From a checkpoint of a small masked image model.
Model: 10.8M parameters, 48-pixel images, arch vit, norm layernorm, moe top_k, num experts 16, patch size [8, 8], layers 8, width 160.
Rows from block 3 of a small masked image model, named by matrix and row number. Rows with one number within an expert belong to one neuron, the router's apart. Each number is 128 + 24 x the weight over its row's rms, rounded and kept within 0 to 255. All counts start at 0. Numbers have three digits each. After the name is the row's rms in percent of the matrix's.
Before each expert's rows are labels from the 100 images, of 14976, where the router gives the expert most weight on average: "strongest on" is what is common among them. Only what is clearly more common there than usual is listed. The data: stained colorectal tissue patches (NCT-CRC-HE-100K).
# router: router (model.blocks.3.mlp.router.weight, 16x160, trained with AdamW), inputs 0-159
# gate: expert gate (model.blocks.3.mlp.gate, 16x160x160), inputs 0-159
# up: expert up (model.blocks.3.mlp.up, 16x160x160), inputs 0-159
# down: expert down (model.blocks.3.mlp.down, 16x160x160, transposed), outputs 0-159

# expert 5
strongest on: tissue: tumour epithelium; tissue: mucus
router.5 070:156122134118130128126089097141121141150148145078102116088134132144123143144158120114101142115106127126106110078090115121124060130110101127156136175140165135159134159117079115134114140108124119141138160149145112069090176146124165137103136108127115125136111153118158170130096145146147060118108155109151115099108105155165110113076107155136201132109148123125143119139118107126104157105125108134099131104138120127123172097129093133102093130147143145114117164125093155125107087142128111
gate.3 096:122161140092120135116114158112105116101146094113148093181144178090124132075138189129160100164130094111095108128143138107118096144126155177067149136103122138132122140134120105117092149135099112115080130107138135143102137078134141109125124108096137159174116131120147118144125130144111151110118095120155133129142146131094126174140131145122142106147100182181150110122130121113134121152141078087130165091115130139141157171145124159110111152110112132157162097141118152091103116113144135
up.3 097:126182084112104158109125096084134175084117114111174113150084128104125171107094091161161128137101149107102127117142115140134149152166148175100100131102094141150105145127163136117163145145151090139121130103129122129104107115117136094107124139151114158118080110138121132136133123112121106121136112114126104097158148101115129162143148142158195132129129129136132135080144133130121116132159120133096117116151147113156118140123157100127165175164152157114154108125088175086108165099128158
down.3 104:129143133110120073102139156119148169144138148182118111136136127111155130109115154091075116106112153158149129117155139143093146138087127083149118108082095107115170131148142145111104140096159144140148148134168105141162135189122132096090123140117108145129067117095140104133087143149126112143156103138081112111111119074110144135161120151139161141126113168160124110114132135139164107114087162130107116117111113146177157162131142162131141129117127149156139094122160098103118144105127103
gate.4 100:108136102127108155143126090154171147106098139094109087146105119127115069124090139114150137136130126082139118197156099119090142104096118161125131142139125108137148136139100126160104120187142124122160130086079155105117133108125115131151125118142131173127098105126146161150148197135104167132163143141145137088110153094081145119122094100122107150133134170104142106118169121142143122135130128162119111117139110135103144124110136125111106117103151131110123107164109201126136134171127146
up.4 094:144123113115125111163123101145144135146112134123131157141146131118120113135138121166135135164134150122191162119116157122160116108140112116164122175101130088133117112098139127135084117168097109077136136096108167094151108155132184151148148106158135081132115104117129154095146154154162130149140132093134166097098115111117137139106141130126111115108106106176084095103170076137166101117146117123105163154125120168111168128158121134123136092103107106112079097121146090104142156153109110
down.4 095:103158096147114084142074114166159096160147128150147136139150083121100115129144129118156134167097125151122080146174121106139083093154092136143136075152153121110169081105128119129136139137109123119138099103119166151138122112113141146126125131161142099158110141146138137133137142109148098135101121161135151106132179113100157111081129136141147069131086120147127141091149135104174145124112104147068132124138153143135114171150093138150125158108165124114111116098105115151142166143136117
gate.5 092:161129152168124166093184161118088105090096106133175110142127115096159147082108162120117140108133143096123118159159125129114139112152141127125121097142114112128129167107152073109150142093179154097157128153160128120097137136113115137135121166146157128146154117135139096149135110133100149098164168140158156140117167106116118114117171108095119130130098143172092138145093109120108142138086142142134144162150126137156093099120138159146137117149132074100103096120101163101121128150125103
up.5 101:154128085120121115120153118095112152097153108139108159137125114148125089150139158173130117149103141157117123136154149118169132124110126137076133063140098120144105126167185134076108121103107116142123106152102160129138134116148084137119173110139106211120134131113132144167096124112153115099193159123139130136117152144096161109121118127092130119121119086123113142131102155100140153137152116178171086115157120135152101114139116152121114118142131108160093122127166162105136155116124127
down.5 094:158118109111118102126115150133121161119120118115124094113162137121128097094139126113122085139141162115101117130133104133091133117147072096163115104096125094161129149116102127115108136154152125170087104138134188089133122144125119082099147121181128184137129119155125096129111111152133131156153105117129081134126127135145123148160116129130148056135167146125154094100179131132150134181145121126166096173117129145163134177135110132146146133111126145158145117139103171083113117140096104
gate.6 108:149131129122121131139092148091121079088135123112144137146141127123159139144124087137156112121142143126118167124145123106073154111158094081157114104128121146117168113123130125125137143113145091135123162117119161143128083126163119117110176137094116134107111141149144109152135126099094126095120149116153091182144195159130168157158136106127103101158132167146125135115160157135115161104143080149186123153115101132142134107111110130142108139163109106110088071135139078126142089158139119
up.6 109:150134115113146147107146117142157155156080125136130143142181134116176113122125161137145146125087105112151132106112158178114116183155118112097150104136129119125133101131112149147138134093197148074123108119115111041145118132130161134166116096133118111124118108145109134161120191146148141150140097157128155132085140112111136114118123152080129124129093086098125165152125140092104104138070151116109103100124156132091120113138140119139149125144148120154127115128101162132152134103114125
down.6 108:126140126123143135103118083136105114119140119082114126114147158106109091114129147128115135139095148149173140141113163174088160119170121086131119109141165135148109131114179100101064129120184155100112128141127102117108147113145138146128175101117131159082131126161145131154102121114139164140170158146100126128108091136119136121107155170100156144144109109125112130140124136082157142110105091187145097133134104119135125113084140118132148123172170110129070142139118165125086140111141130
gate.7 096:135107133154166098147163124150119141128116147104142167100140134126137129102123139164125112108106116137161105138151105168095156136121166115159136142160132133132166115136104110196076137118132154148091089157130135123132128109105123136123129137111103150136103124137101125139124120152129155170136153118128124096132110129123149163112122116126137112193134124155116114116123135127171142102135153109182131105100168055137112120098116084150180176165128123071149051116114107126112119134139131
up.7 090:169105135117114113114133145142093128135110093158132097077145155164114106126134125100146165123101123139117089183157136096145126179147122135101160123140098108075142158126152146091156134122120088170184116133153125147086116129102150151157150149139074097108127118117110145169117119128124161106141144090119126107144115136129146122133106137153163133172118174091109103087112101128103134194123125121098122145096136126116144129112132097140107134103137163156189125124139089118144135137127126
down.7 097:117110105142092140090123140148116080156098163124134174144186151122128120182126137135111129097157120090162101131115126123117143163143126137122170109113151088086104135170142159096143127119143109077164147104109074134103102152083151117157160158081107091102145132150127139145113166151127132114151172138129141165121139103138085109110146124149124129103120166147121135125143107108142119131109124129113143165143149148099088139114125091120103127114162176118143146106125086118109132171112114
gate.8 088:155103126149156115077148113160118139163137110130129129131164119107108149136136113155146148111135085185089120134099136178083170177116176125178152139103082117091114127122145128122115129162141147080169080155106142142170094102118141110125077134141132133152137137127146152153155155145106140158140118140150098144127143106155135141134117126098108113162103122083133133136117092139134109131113131149149132113145160143087127092186135104138135143115131125135083127121165151144140148091137092
up.8 095:135143177171122126151105120156140115122135155138173119134124192078123154155124100155147102105114098089135135085135109117144126162127139111145083146127119139115147098206125089145122117140136140100136079136121156124145119110150131129116103097145121145151100135120144154165134148142127094144093103127150137103165166170103136124176143120097084106113137092149156138145120141172145158133194146118120126114119128121090176094119086100125126136139128168124105135117132107129127157121139106
down.8 102:171159166140119122152138128113113095103104116140128113122118126149161148149110111116112128073130110128097133148148099128154168168108114128149079092105154133130094121178171135156101104118126099185137136155150120106134101148194146085174117155168119138118106110136106117157108116128128080172107112129133147143134163149091158129082140113117079134137158111111111121155128141133172160121133133069111118112135140105147097123130092139117134114159111110173126143130109148124111095136104115

# expert 15
strongest on: tissue: lymphocytes
router.15 104:164127146114116123114095116179102164158112158116103111154151140141169133123125106123147111149096146122098147057138122163156112103157155143155113122134151107171135146158135144148127109138077135153124102134166103113125109131102118113165096144147112090166111140127164118131128154152104149094106112123093140129113137109125156085133088139126146121136107110112129127135129140123155164092126136108136126117156172172120147122126093172119122201155098164149110105178174111119112145096098142
gate.3 113:179126099073144087105143128149065139096111121137149150133109126135096101129150133134159140154136120077127184118123109115102110133115106110153123146103148162144099161157154121124155124085132159096117146125107112101141127093068122102165162116144159154120147140195123118119151128124127151071149193126178111151120122089131112149132136113126149118137142153115164135105079115112132116116115117087183121130165129136116113141103117155106139133131146117110126124111152128098121137119110155
up.3 102:126120129177097151146091138101165120156173157134127115108132127120165128139136124125122141125117135156097096183120167135120126072146124161089164083114114133086148135138147128110094136155115085155142101137126097157094126167179123145085117137118086128127143090111145149187105135138129113196109068136113143114107149140156153107104117105137136139138149136165117157114144156140113117158129133161128150132153141123128119100126149144185096095113102151138141123105101104154108123123132123
down.3 105:148154104143133143150089121175107124130149143125107129090174112101137138126173108117153088134146171081113125140110107119148127123126139140124193148145117183092100102097130120131097094147155081134138093134170113130100132161144127132116130135114105125119154111108139144131159139085157099183089108135184132117108168118123120082125098116142173120147129108125138100097153134141146147128139110093106100134145129126139117142137136116177115131131095107133075158130128108112135134198105131
gate.4 097:118116153128136172137168160111136145148126086116140125120100080126152145155159120140091072124100098158092119150111124090129132147098158155146124162072128093135117124180154112107136161118135148144100157146134138174105121132105115131113099154137117152180138155154077141140106114146130111133159124132132078168098094144116127159134138136091121152133127100125098131091126116096131114130108112170154188124101115104159098150091112096150115140120106164107144145128142149124085118118153128
up.4 110:121127117084171112122140145121108124129120165160122143123140083087105137116104172087150136103104127147132149137097144089138133122093161109115104121140060160104152104080119171136137106094110179097130142111104163107148138114169147117151139103124134150098107112125155154153132138135114142176147103137123094141171096085124127132150118108115173148167146149121114166116128134153107180129145127111108087117105101095129114144178140097138131115116171118116138082122106142138129111152154153
down.4 108:178113099148117186118147127071101073129127113146139083147153105134155133073156149131113164112153109119123122125136096164110134138120156108085123147181121097106142137125163100126122128108138104160116104131105126178144124117133133124155109156138117133149171135140183138107110109113131098094171153158112094099147127112073154118139123112137159129105123094123146085146148134141127149142166113129170125139162124163125102143136120131134102134121079149095175111112111155110121087108125131
gate.5 107:130157112125102157155135131142160103109140147085109105070168107142125123123137150113140117123085154119175110140106134123118103141175107144139115121092137128134144161121146159123114090133101133118131159134151086092151145063148154145125093119097135140089086149102107083139140109144149139149113140127138155160137130109129121132127174106107158103125164140119107103161166123171094154129198136097131116130169146136117075145124123161106106146119113123127112171079143099118152120137099135
up.5 101:108160155129145082155165131097096149135148136092101134155139124157132140107109138124141107143110130139134130121146153104157128124116104112116121095144137158195123136159152097116118152119118141169101127117106141094096095134134127070103095149200121191122152123155120094156140138119110138080097134144099193113114168130135175106142116161114118146115155128122144108136087090134121134131114124160130133117094146134083154097122107160107101156181156123128149110152132141124134126163124114
down.5 102:131147120136139156134086104155190108122116113124134152103174109104093116130160113128143099135161177156108127149139108134178078077100116107056162123124160121139126123136129140121133138180147093141168103121166115147143156112152113172168115124104159123099131133134137115137133104108119127132101149086127156093127099131137111150139149123076166100043166114151094150129110118108141134163128124133101098137136134135136119144129130138144145132100093157122122143095142122130117135124109148
gate.6 091:170185151123142131138135140159126084111112104143103151121142153182142073150112148096157147164165160140148092134130102143171115137119116138103086108118111140127163157154124146138122111102126150143142077140120132137119158097119098153137135094123187135074132112114113110118135130165058143098142128119132172123117132168127177108140135142120131139115151120113132143139133104110134147151131157092169119138081102156117091107118168165114122113133122135113170110154146130086103134151129118
up.6 103:148129141112094120120154165113154173161104115133143141103077136114117098176139130127147155115152136130065176111099153123143139117136134093125130166111208138106149062141118145149088151142136076164124127094127096125108143117117124111120150138112107106119191120112103147124104140140101113155138062164109138106124166126087110139125103117149125099094160109143076144129136146123145124141121139131119110127157138114141111119128094133134159134137119158166129100121122115169153108144131138
down.6 097:139114178104133095098130130158074118149089145150130132141141140129076089102118183144147110141132175105132095135124123142153091103112107134152112163147113140139110176136152111115155147078154096130116125124118149139158113148153129132148109082095169145109098125089128100113140121104145159163113201140141105127126126160116153127124121132118124090118086113159115130121139121138136147126105135141122135134104105122127104112159167133104098114149122148194113117154167189113112104125091110
gate.7 112:137148126082067116187120146140123136146095087165140057115142111135126134078121129126122125112092152106174112108143114156143149152139147122114149103124148143141113143137143143127105118176145104114128170152149099131160080130123104143163104107117134147104136105150141082159114163117151103112103138113111155139115131112156116170110137170136154127132120124172104134110144115121170136150102119143095122159146089136160140096101126081128153133089162148116092128114161163151110147120091147
up.7 110:126160107122093117159130131121154103111119133122145080151113085115120160145112144123115096143127130097144135108137157118132108134113135108136143058134175122152123083118152112143091129170149181146140143136134117121159135132155125151199176136110109137082104113140104083102114107097134100136089104100113165151126196153154144132154141131124139117117146143154123140149130104140180133137117127158128102135142118136100126150114117144086150114078172144110122125107149158131121144062109135
down.7 106:167122105116168170090137093160116097127108126093128130148134137114154131136108142134136118125120125123145156114118164112135153106169134118149123098110088094116118157117141091122120099151055120103111119138134131133158107150160153119089154135111118137107161143072119178145116145158162118127148127103130150100144114128158156128167127146130066131173136119165115142138088144124121107144108153074140169130131141143164126121153136075147095143120125150099112100129121139054106136121169120
gate.8 110:144107148152095165133193155149116107114108145136127132109120104137121090132144113125134128128156081152159171111059125152093097164122128100120146139075107108110133157076110137126158078098117108128125112123072112139146160136102111172148164133112139126168101127134120169126126098165128159154141132139166112132117077115147115090123137111109130089151125150108147156092145134120131132116125132123084145116172164113119109133118098119130143078095118123088107140140162121139110129136145154
up.8 096:131139111117143112132137138097161142168126135137112167109083182107133168129117141133118122121134146112130111160165109116176141122119157131129130109148119116126146127135171130130087153155173098139140104105089151101135069174154135105100082141172092118129157156117113121134128140127155099097153140130123098116122083117157102137150089141157127171147144113097100160091110141112152092109113082125144129107116072098178189105176115124112115129139153123121127137125114156113151122110108121
down.8 100:135172144157114134126136116136167148110117151136163104156082139112103137099112129122156167110135112149113116145143115133115103123084070107129138123165125103165147131111139116136156156180127096142145096104115099126147144120161168162168129200164148087118125093097124103068140096134158141133129120127148148124112153127094115132170124133098126110092123132111110088112124109104146128123106085122144091147115129137109103105138119102100145156115173172140137164126128154148143146077103152

# expert 2
strongest on: tissue: smooth muscle; tissue: mucus
router.2 091:110122149100161148166083116117151129122176150140081124097125153120142118143137109055107113157136114154110115112152125153128126124106109110113156136110160154119190122119125105128104124112104128124073131114149132088151102148098158164162114149165122108130142155124117109094096177155115109137117147081154100116144093136117101127122107111112169134124121138141186108160130140101127089109094140100100154131116141168106166130154125141144099175167129130153146093130151115139102109123098100
gate.0 103:148126170121147148162119149119154110132104098100109160143130126130131122140113148134104120095127147134114105137171120168122137108140143094139114130155124162122137071083159132171116170130116148133100070128148124098067137096093107099124094109093144098155073106168140117145137124131097141124131089109156132135117111133131171105158175128180128123117089174147132122157136131128109148154132098126173132137159088124126085128114155142134110154115145115166117177120127161120166156137128146
up.0 100:111164108142118166138107146094154149121149133135154133116131151136087140115153174089121093109160124139143056096122123110089129114107158104151113126078116114102145155111110126124115127126144100099195132116169132082167112084167162120126147109132142116131077127133157160130128110121135098126134081132122139105143077114138148100157117130148089122102157157138119111142091132113133170136126126095153134140148102127171149107148156128129147135115144174148083111102139168123133157099099123
down.0 106:124108136132134107137137124075105097115088131130125094116089119155102115129123103141142147129065120160119138104099140157112109131116116161104122119189120124113115115163094079163167113144130124135145111126128103138134118134175147133131144101109116179124107120122135142190123135097108126127151152130110117117124119148116124101119101219124101144143165137149092127118139127163129132087137170110110130136103104129144115127110109169168113121135112166152135133104147110136199112131192158
gate.1 101:098166104139140153123111134100140122144132114103128090136169117135134146154114099170118126120153127137130135156115128127131152123165101144106142130119092148151143165125087080135111124152136098090167118114128154077116143122130122080120090126169101104134135081103098109110143118091126149108095113134152180165117111158129140088114131135187107130122126114143109129102099150116143134126130133156130144142171163125170149114186082118086125169130145093094165118119082124146153143152173119
up.1 104:131120143124124133127098096135099138153127156122102083082134148191132107127136168145139106119149145095131138137142113136138139112119134144170160143120094099151170117104112098148101130136118148151096090115171132116145133135111118121130132154103127140056102105124133146130120111131133145116137116116121098131151079116126140148144126133131149086139101180087098086159125120109177140097124129161108108118114159119153129168103085127139130122147086115083149188207127152125113152160149147
down.1 097:147108130155131092146156148104103118108099138113144112087144103131157112116132125091136191128139146118144159145136125128118141136145108175133138091156110143112092108116135085124172109107162114089178120128162145165128144107138095083054137131127142165124155157130151144193125136106170137118101116112123122107123072156174141151146129119130128109158112127123175112140119103150126101092111136166109108140126126135126119125118141117146102133125121159092081097153096096138130132118113184
gate.2 114:081169182130101140160119122145132150138126136143131124082126091127071114135100119104131155125106123136130122127100118119167149132104147026150150120115092154115158108123142176134098132164109158127097127152145129126147099110124134135109119188108163134121114134117140116142126115151142161107091160123130131104182139108161106112139104146093094113094127139137116120099091156100159138144122131128138163122136136133127119111177145114145128119124177124154132125165131164107191135127113106
up.2 096:078146161141131151144139109153166115165123140135112130084100111104093086125095154105136095148103096132116130132134141097139123145123096078127127156077090181143148111121179144147072127125129154149082108126123118086157127142136130164104135158124124139136120115119133097111133095146133130091089160127138113132152143082153107138122124142130137155113134156151122117143141156098143144153095142177120149099096143160163138115178135140172107124121164122173127104181125112132162142108103141
down.2 097:148119118131162136148117120140142130104130164113135125172127105118138144125114126110158106116103143155153135109121123121143172108099109113097129128108150128130112120129147140114136091142162120170140123137110167152190072106150112130139145134155139090110160110115113141120104099125104173120114125147177103104152150186146141146106144089092100089093129131127125104119129126117151194147105123148148129144119154063108125117157110185155078148083121148128158110128121165093111130106071115
gate.3 113:143129082136140103108144143156106106123119179146132116111127133147093128143109146170127113113136127129157128103101136091165152138159145121131090137134138169152149118090101086140114169090152186149133114179136148119143135090105146136113111150133114125183127081123086119108164174157085137056156129129143116106114145133134187122112139151144147141109130132105109107109139090142120138131138126124142103073128097129111120177144154173122126128132141127160080097137110137132128162133154135
up.3 108:083121093158171107132112182061124144105152154119119133120111078109136144146133102117111138157103162136124139126132116092130159147124150109116137099088098148116198142122190102131124122093157126143113157145078120114107153101120149161125127164119159091158179122094138091115126124149107138099140079131114117089104124145125126098138111126141154158143137135156137145089157098140134107142121092108080127118162140142099131130156124150100118096146122127133138091160146116124115160111141115
down.3 114:146091134103161130110125158149114183107126119119130101126121115127124147131175154189118159150091132110109128152078132124130128129150123166152104126159098110135133120129126114114129093108124150108153136101130131103123186114123172094114144140065108159105096111150128105127151137147102117086136114139116164098133161148130179098119098175114142167128154114084116160114100102109118104126117155126116129143128117074146123145098146160152159142131166165088122152143111102113101169145116092
gate.4 091:153166126175156126132080105105148125110152136143089116144128114142130098109154100137141126120125131118135135161158097193133148098148176116110181117107153108129124137130156138099135161169118073117084126131131113194106117169098104130164139124106161141112116111156121079167109107147064132075114110099154113143122134141117124099101159114144166135118121147113092118089157164120162129151118128125144148141137092104124149146153123124121099141128138148135130139137135087179119136136134115
up.4 092:110145073126120117126113162100075117132126140153117138112154187136173128112131081117142117094094106110123087105117091120130123170096148120172116125134132129127165123106144121149087159124161120153171151151117107144145114106123129132137132118159159135136137148099142143129060125117108146077123133161124118102097111137081147154135104143091130098114140137148146121122170157127092132100124128167141138113147132095108118062110119103123148162095158100106169087117149122121156158097144120
down.4 097:143159158110105122099162106147125155143118113137125074125096083109107161121105141137128087153157099109152144065078154149129100157157117123162157143093098113120131121084113131140150125117126125092180155145153112085109142125078132140137117130108124168146126133129138183136121082113113107128097124123169140062110154156168148141103137156147148127139103154115128191153139131142114136112130125172139114120137125121107145162100133118084123151148142144119129121129095118143097109126163148
gate.5 100:149095091158134128127186119156094142115151098126130158083160105132104125153121111161122162138077123146103132132157138134147141167110127151119167093111169086132140116103170137131156138145129157114082127125129131143116144134123091112133114170153141137125118104141138135162136118158138152135118103136141116115073163140115119122118139114159145161097114146089143164120122068122146153122115063108150144087076115123159107123085136131147114119117186129172147121130140133100083153146110130
up.5 105:137138161144110176188103164109102139104142121159077124128101143163167115179114105160130121163157094168133111152142143131148134089178124112122130124110114164111117121092137111138100134120122110116109131159151075086098141119079124169098098111121119133120132148100112099144140145143104144119143142130112111153123166099097153178089148154117139148123125123125141130127142146119073120090153156123139138118169112113114122138139130168132073115135115128107153159087136126145112153165084127
down.5 105:126126100154155127134142119076125143146128134100147113134101125146126150153148128064129069131109139143123157129134142117145133122107077103098124188152117162097139127122145101151121125092138134116122121134119112137127062075139141120171133121090139142119083141136149152149117097131086113146076132123179133120137117146141139140128134192141157164141154119114143160155132126189124105071119169106154149155095117128116152112101139119157130120158129135064106112132122135127138119145133091

# expert 6
strongest on: tissue: smooth muscle; tissue: debris
router.6 082:140135117105127143131115101134118124142174142076090137114161156099136120138165135107088144095089139134154127064102129146132125125138091152116147126129170146194136153160101150119169142147077127129141091091154128096122179150127099169138147125149167141155106178145093150127121158089176147117120140129130148086153097134154114087107091148153143178119150117150108124141149144175110120123141138121100082136127106127163135109120140120125137155140131108142121119122129116132112150139130166
gate.0 090:110148158143127087161137178106107135171109130176157103118135119132109134123148157095101110106145116114119111142096136118155167149129132117146143090130131136105133107079084118133154152110121202126102096165113121106135084141144104184127081144180129126154131111125119127107127116123138149155116124161171155111074143142138122096131148141127118117142130106177133141090134142113125127113105122127138141164131166118130092145105139152135119160072148135096098142094128112150197107132128132
up.0 101:164145179100153126163151137117143144120105133147166155138085120142094140068097066135118167150102130155144115110101149121131144109148121113172105146138120153117110094124150104106149106136132158131153094133112115088090148188114094168155127130141139126079081090105101116108123079127143152120153106157137153102174142132133081116117109132096119119132161097124115146145129147135085105124134139132103159124072111119139119117130117152109160153140116107117128157141142122157161101104147124
down.0 101:165103151107158108122144129173120133125127110168151104173177169132107087169118103104093164114131144147100139173108140148102136138118126163109099085127138117127090135132162108108074121107113099125142101149111124135129136124160099118136132168151152128097106113110091161083129117118170140089168130137181110111139124167134100114100132124137166186102144110160094115142129140134117143084096149128088104151154125130153113163110094136113114091116166150106122146139116129122139140109133119
gate.1 087:100162121159105093127107129111171152148135136137105121092134109142075141101101101145152142142086128150149126121125096114127169146132162153116133123205115114123145112119115121154145125128121092101166155146110147135106128119162065099122136066163141153146125082117123104124131111124126106130125112124175098149112129126127141124101180169091126117096140180115148100131150186113160145139114120150112143129111072169129137135089085107130140147148132151132123126104169130126136114131101129
up.1 092:131139132112081101189140126152142171135121116147140116139158117105134179152109145120155184140152127130105090132106155158142126077124138120098146087177121124115186137107173159135111138123144121115117153126154104118145088124080077131082125108105153134123141140129126125143144148110146122124129136122106109146169102159172112081131108132125148117142107142122126111115115128136159135083144160178113134113146097129144120119146067105163136164142111079110094161152131117111112132136134088
down.1 092:098119081167110128145142161111154145138123171171099117149172155155121145140109111073160108117157147098153139118141130106128119097091089101134105112121125105124119143131107146125128076129114123140172139125092077142129145157106120128118139145117130132135116107139128111094153137176122128166172156158096124146090118136136154112112133093120122095150075155149134112100110117107151116108113165124126090132129118100164158194181171117138134073135123121137101111151098126151144160123148134
gate.2 107:109159138138141183094151121145112093153109143165166114149107126111106113147129144145170134143153128121170134136167144137122150136101090120100106089158132166127137118134128101093111148158121106127123158101135135113114105112119115141103107158110139126175130106080167126116134125116137129122153149115166098061112142131099173140142134121127087115130152117152085174114119154121128127137096115110119172075099141151153141145137166090122145123095092109088100102157121107100130140106075170
up.2 111:156117061103115119146143153142130119104115119123119103125183086095127157104101157142131120096129139139141058112146123165177139123138119143162143105111135116126102154147155150137133116073128164102113114197141120117174116111089122139092144126078125124132148128149139122129140126157130099135071126116117169130126132122169101109144130107151135135087136127096136146097133148162150165170164140123143120127124118115127153111098135189132101101160153134127146143116109175103143123144156114
down.2 104:120098152103090144085127145144150131131137144134138165113128129125119138182177121111110118103138131097122125139136111095169125184156130092083128113132127126125108121133127184155094146114137168156122128154073120112122137106146094131100119124146120115110167143149114120148146070149120118127155105142119118160128117111078082150146128082154161106106097154184126157140127116108126144153109110110152135136074107102155089116153105128166153164153155127148120145126095147129128168100113088
gate.3 120:142144143152109103094127110114157128110103173127175083097093139104121117125153115124150113096120140126139152107143124124143163108125132176135097106185115152108168124112132125115150154108109119113145101106157126110106126116147090152095090119151135109102150100149148169160115119131155139161114123173117107132114152115157107125137094174122141133114163143140114163125142146108156178116140144115080161130114150101146134129155116152120108103068188113129097078110150116114115158113141068
up.3 104:133092113128137098075186137116137156098111115124150082103145153137124122147125121120114125122164149119136166072130121151092072144145120108119085085119129148166144181121149101109153151078110114089125129151158122144113125124156116131113118116128157099153112097149139111088117123139150118128107106138134128127113131131151131149139116136136195144186129079097139134097153134149133158140145118114094157117131143145114114104133096123145089111111161095163098092142132087088147167113159123
down.3 100:101105082164113094112109116123152170095144129096147098123117100132128144133122146111154123102106112101179111117114150087156142150130140125131132170116098150112165183145180112087133154111170100122137141090145108144150100091083111133123102129123113135115139146138127156162146143150129162105164160130144207128126105137140140141134155128115111110158154087118176123106150095112151120156125150144089113117126119123149153143137084089144083091128105125123148078139123110133112121130148146
gate.4 090:138111131129127160148121160134135117153169124148113161129129149112143155074151092139124162073138124145125119173136115137131172132103163118111152093161129149117099119155162104121162131089127121146068132123069123113110121129140116158161126110123103129158174134124130139135115084145104128173122142138145150156156157133165149115121134123099102122116134104143144115147132157148101119177133136106126093105118133089105151169127118151169119095100147127136077130161094109115114143128168052
up.4 098:172176170149140123153158132146121115157141138130142135096151123091116123075116092142125174094141148146143133152154153151108159110040103131114117094139134111097116125136140116118140146108104115119133120121167143122120109124110144108087139114134110077156090167106142176133100115130114112118087141123137135051129131134155137138151136121131107184107157086138094146129119152134091142117151123144101129138140153169130125162140127119121157126097104110128099157174127132089110137145107162
down.4 102:146168128135123124137104131160138153099132131129135103162120120120061152151178156105165117112172112099118132108141112089111132119103130111123129113120104120147154143142139107112156128157114098151131129146128129125096098126087148111064138164161121122114078154120158152135182090107092112098147156156129159125151149117115148168106090106107154111138135143105101156060091132100139163088125128130140138147112182113181101123137124108108138150129149131132127137099173138127159137140118102
gate.5 099:135135101187112144137119119150113109092119097137133093115111141119114119113103112126133169128095164145131139126168095142146122138130109085129143102175113137157174151157155133125099134138143139141129097153175116106122118120170080128083092129120064097045105085116121126134109156128116174113154139114125119141129097137128157146126145160120093125125129179155110129125155158141123152132151161124097167099121123151145152163111121143081137148112115111173099149118121149162150124139118110
up.5 094:155130137140166132132103136107133123162100155096094126175096132114077115090134109107113122088135130112125092125138126138091131145080158176133126169114122087113097088121094175078138145146130144137126124147093149158117174131103177086140121140135164157173094119094138148082152094129113140161124152132151154101159113089082121135141139124110142131127138121149100113148135133122118114154102126121113097157144102137106174133145133132146159104134131154126143143144093118118153144083181121
down.5 096:142085142137133112144122103147148122152117110123126126149139108134137138137115160090107100122130122128122105191127163158105141125103119142103130085112143150154145121095128151132165149102109100112105153110090118143119105101137147177102101123157141180141113104128169125154114205137103094136115135118145139164174132148109139156116141117142090172131103144115122157118148133194113069103111133094137136146128110114148116057133104107104106154117159154105118105167116129079113145143123141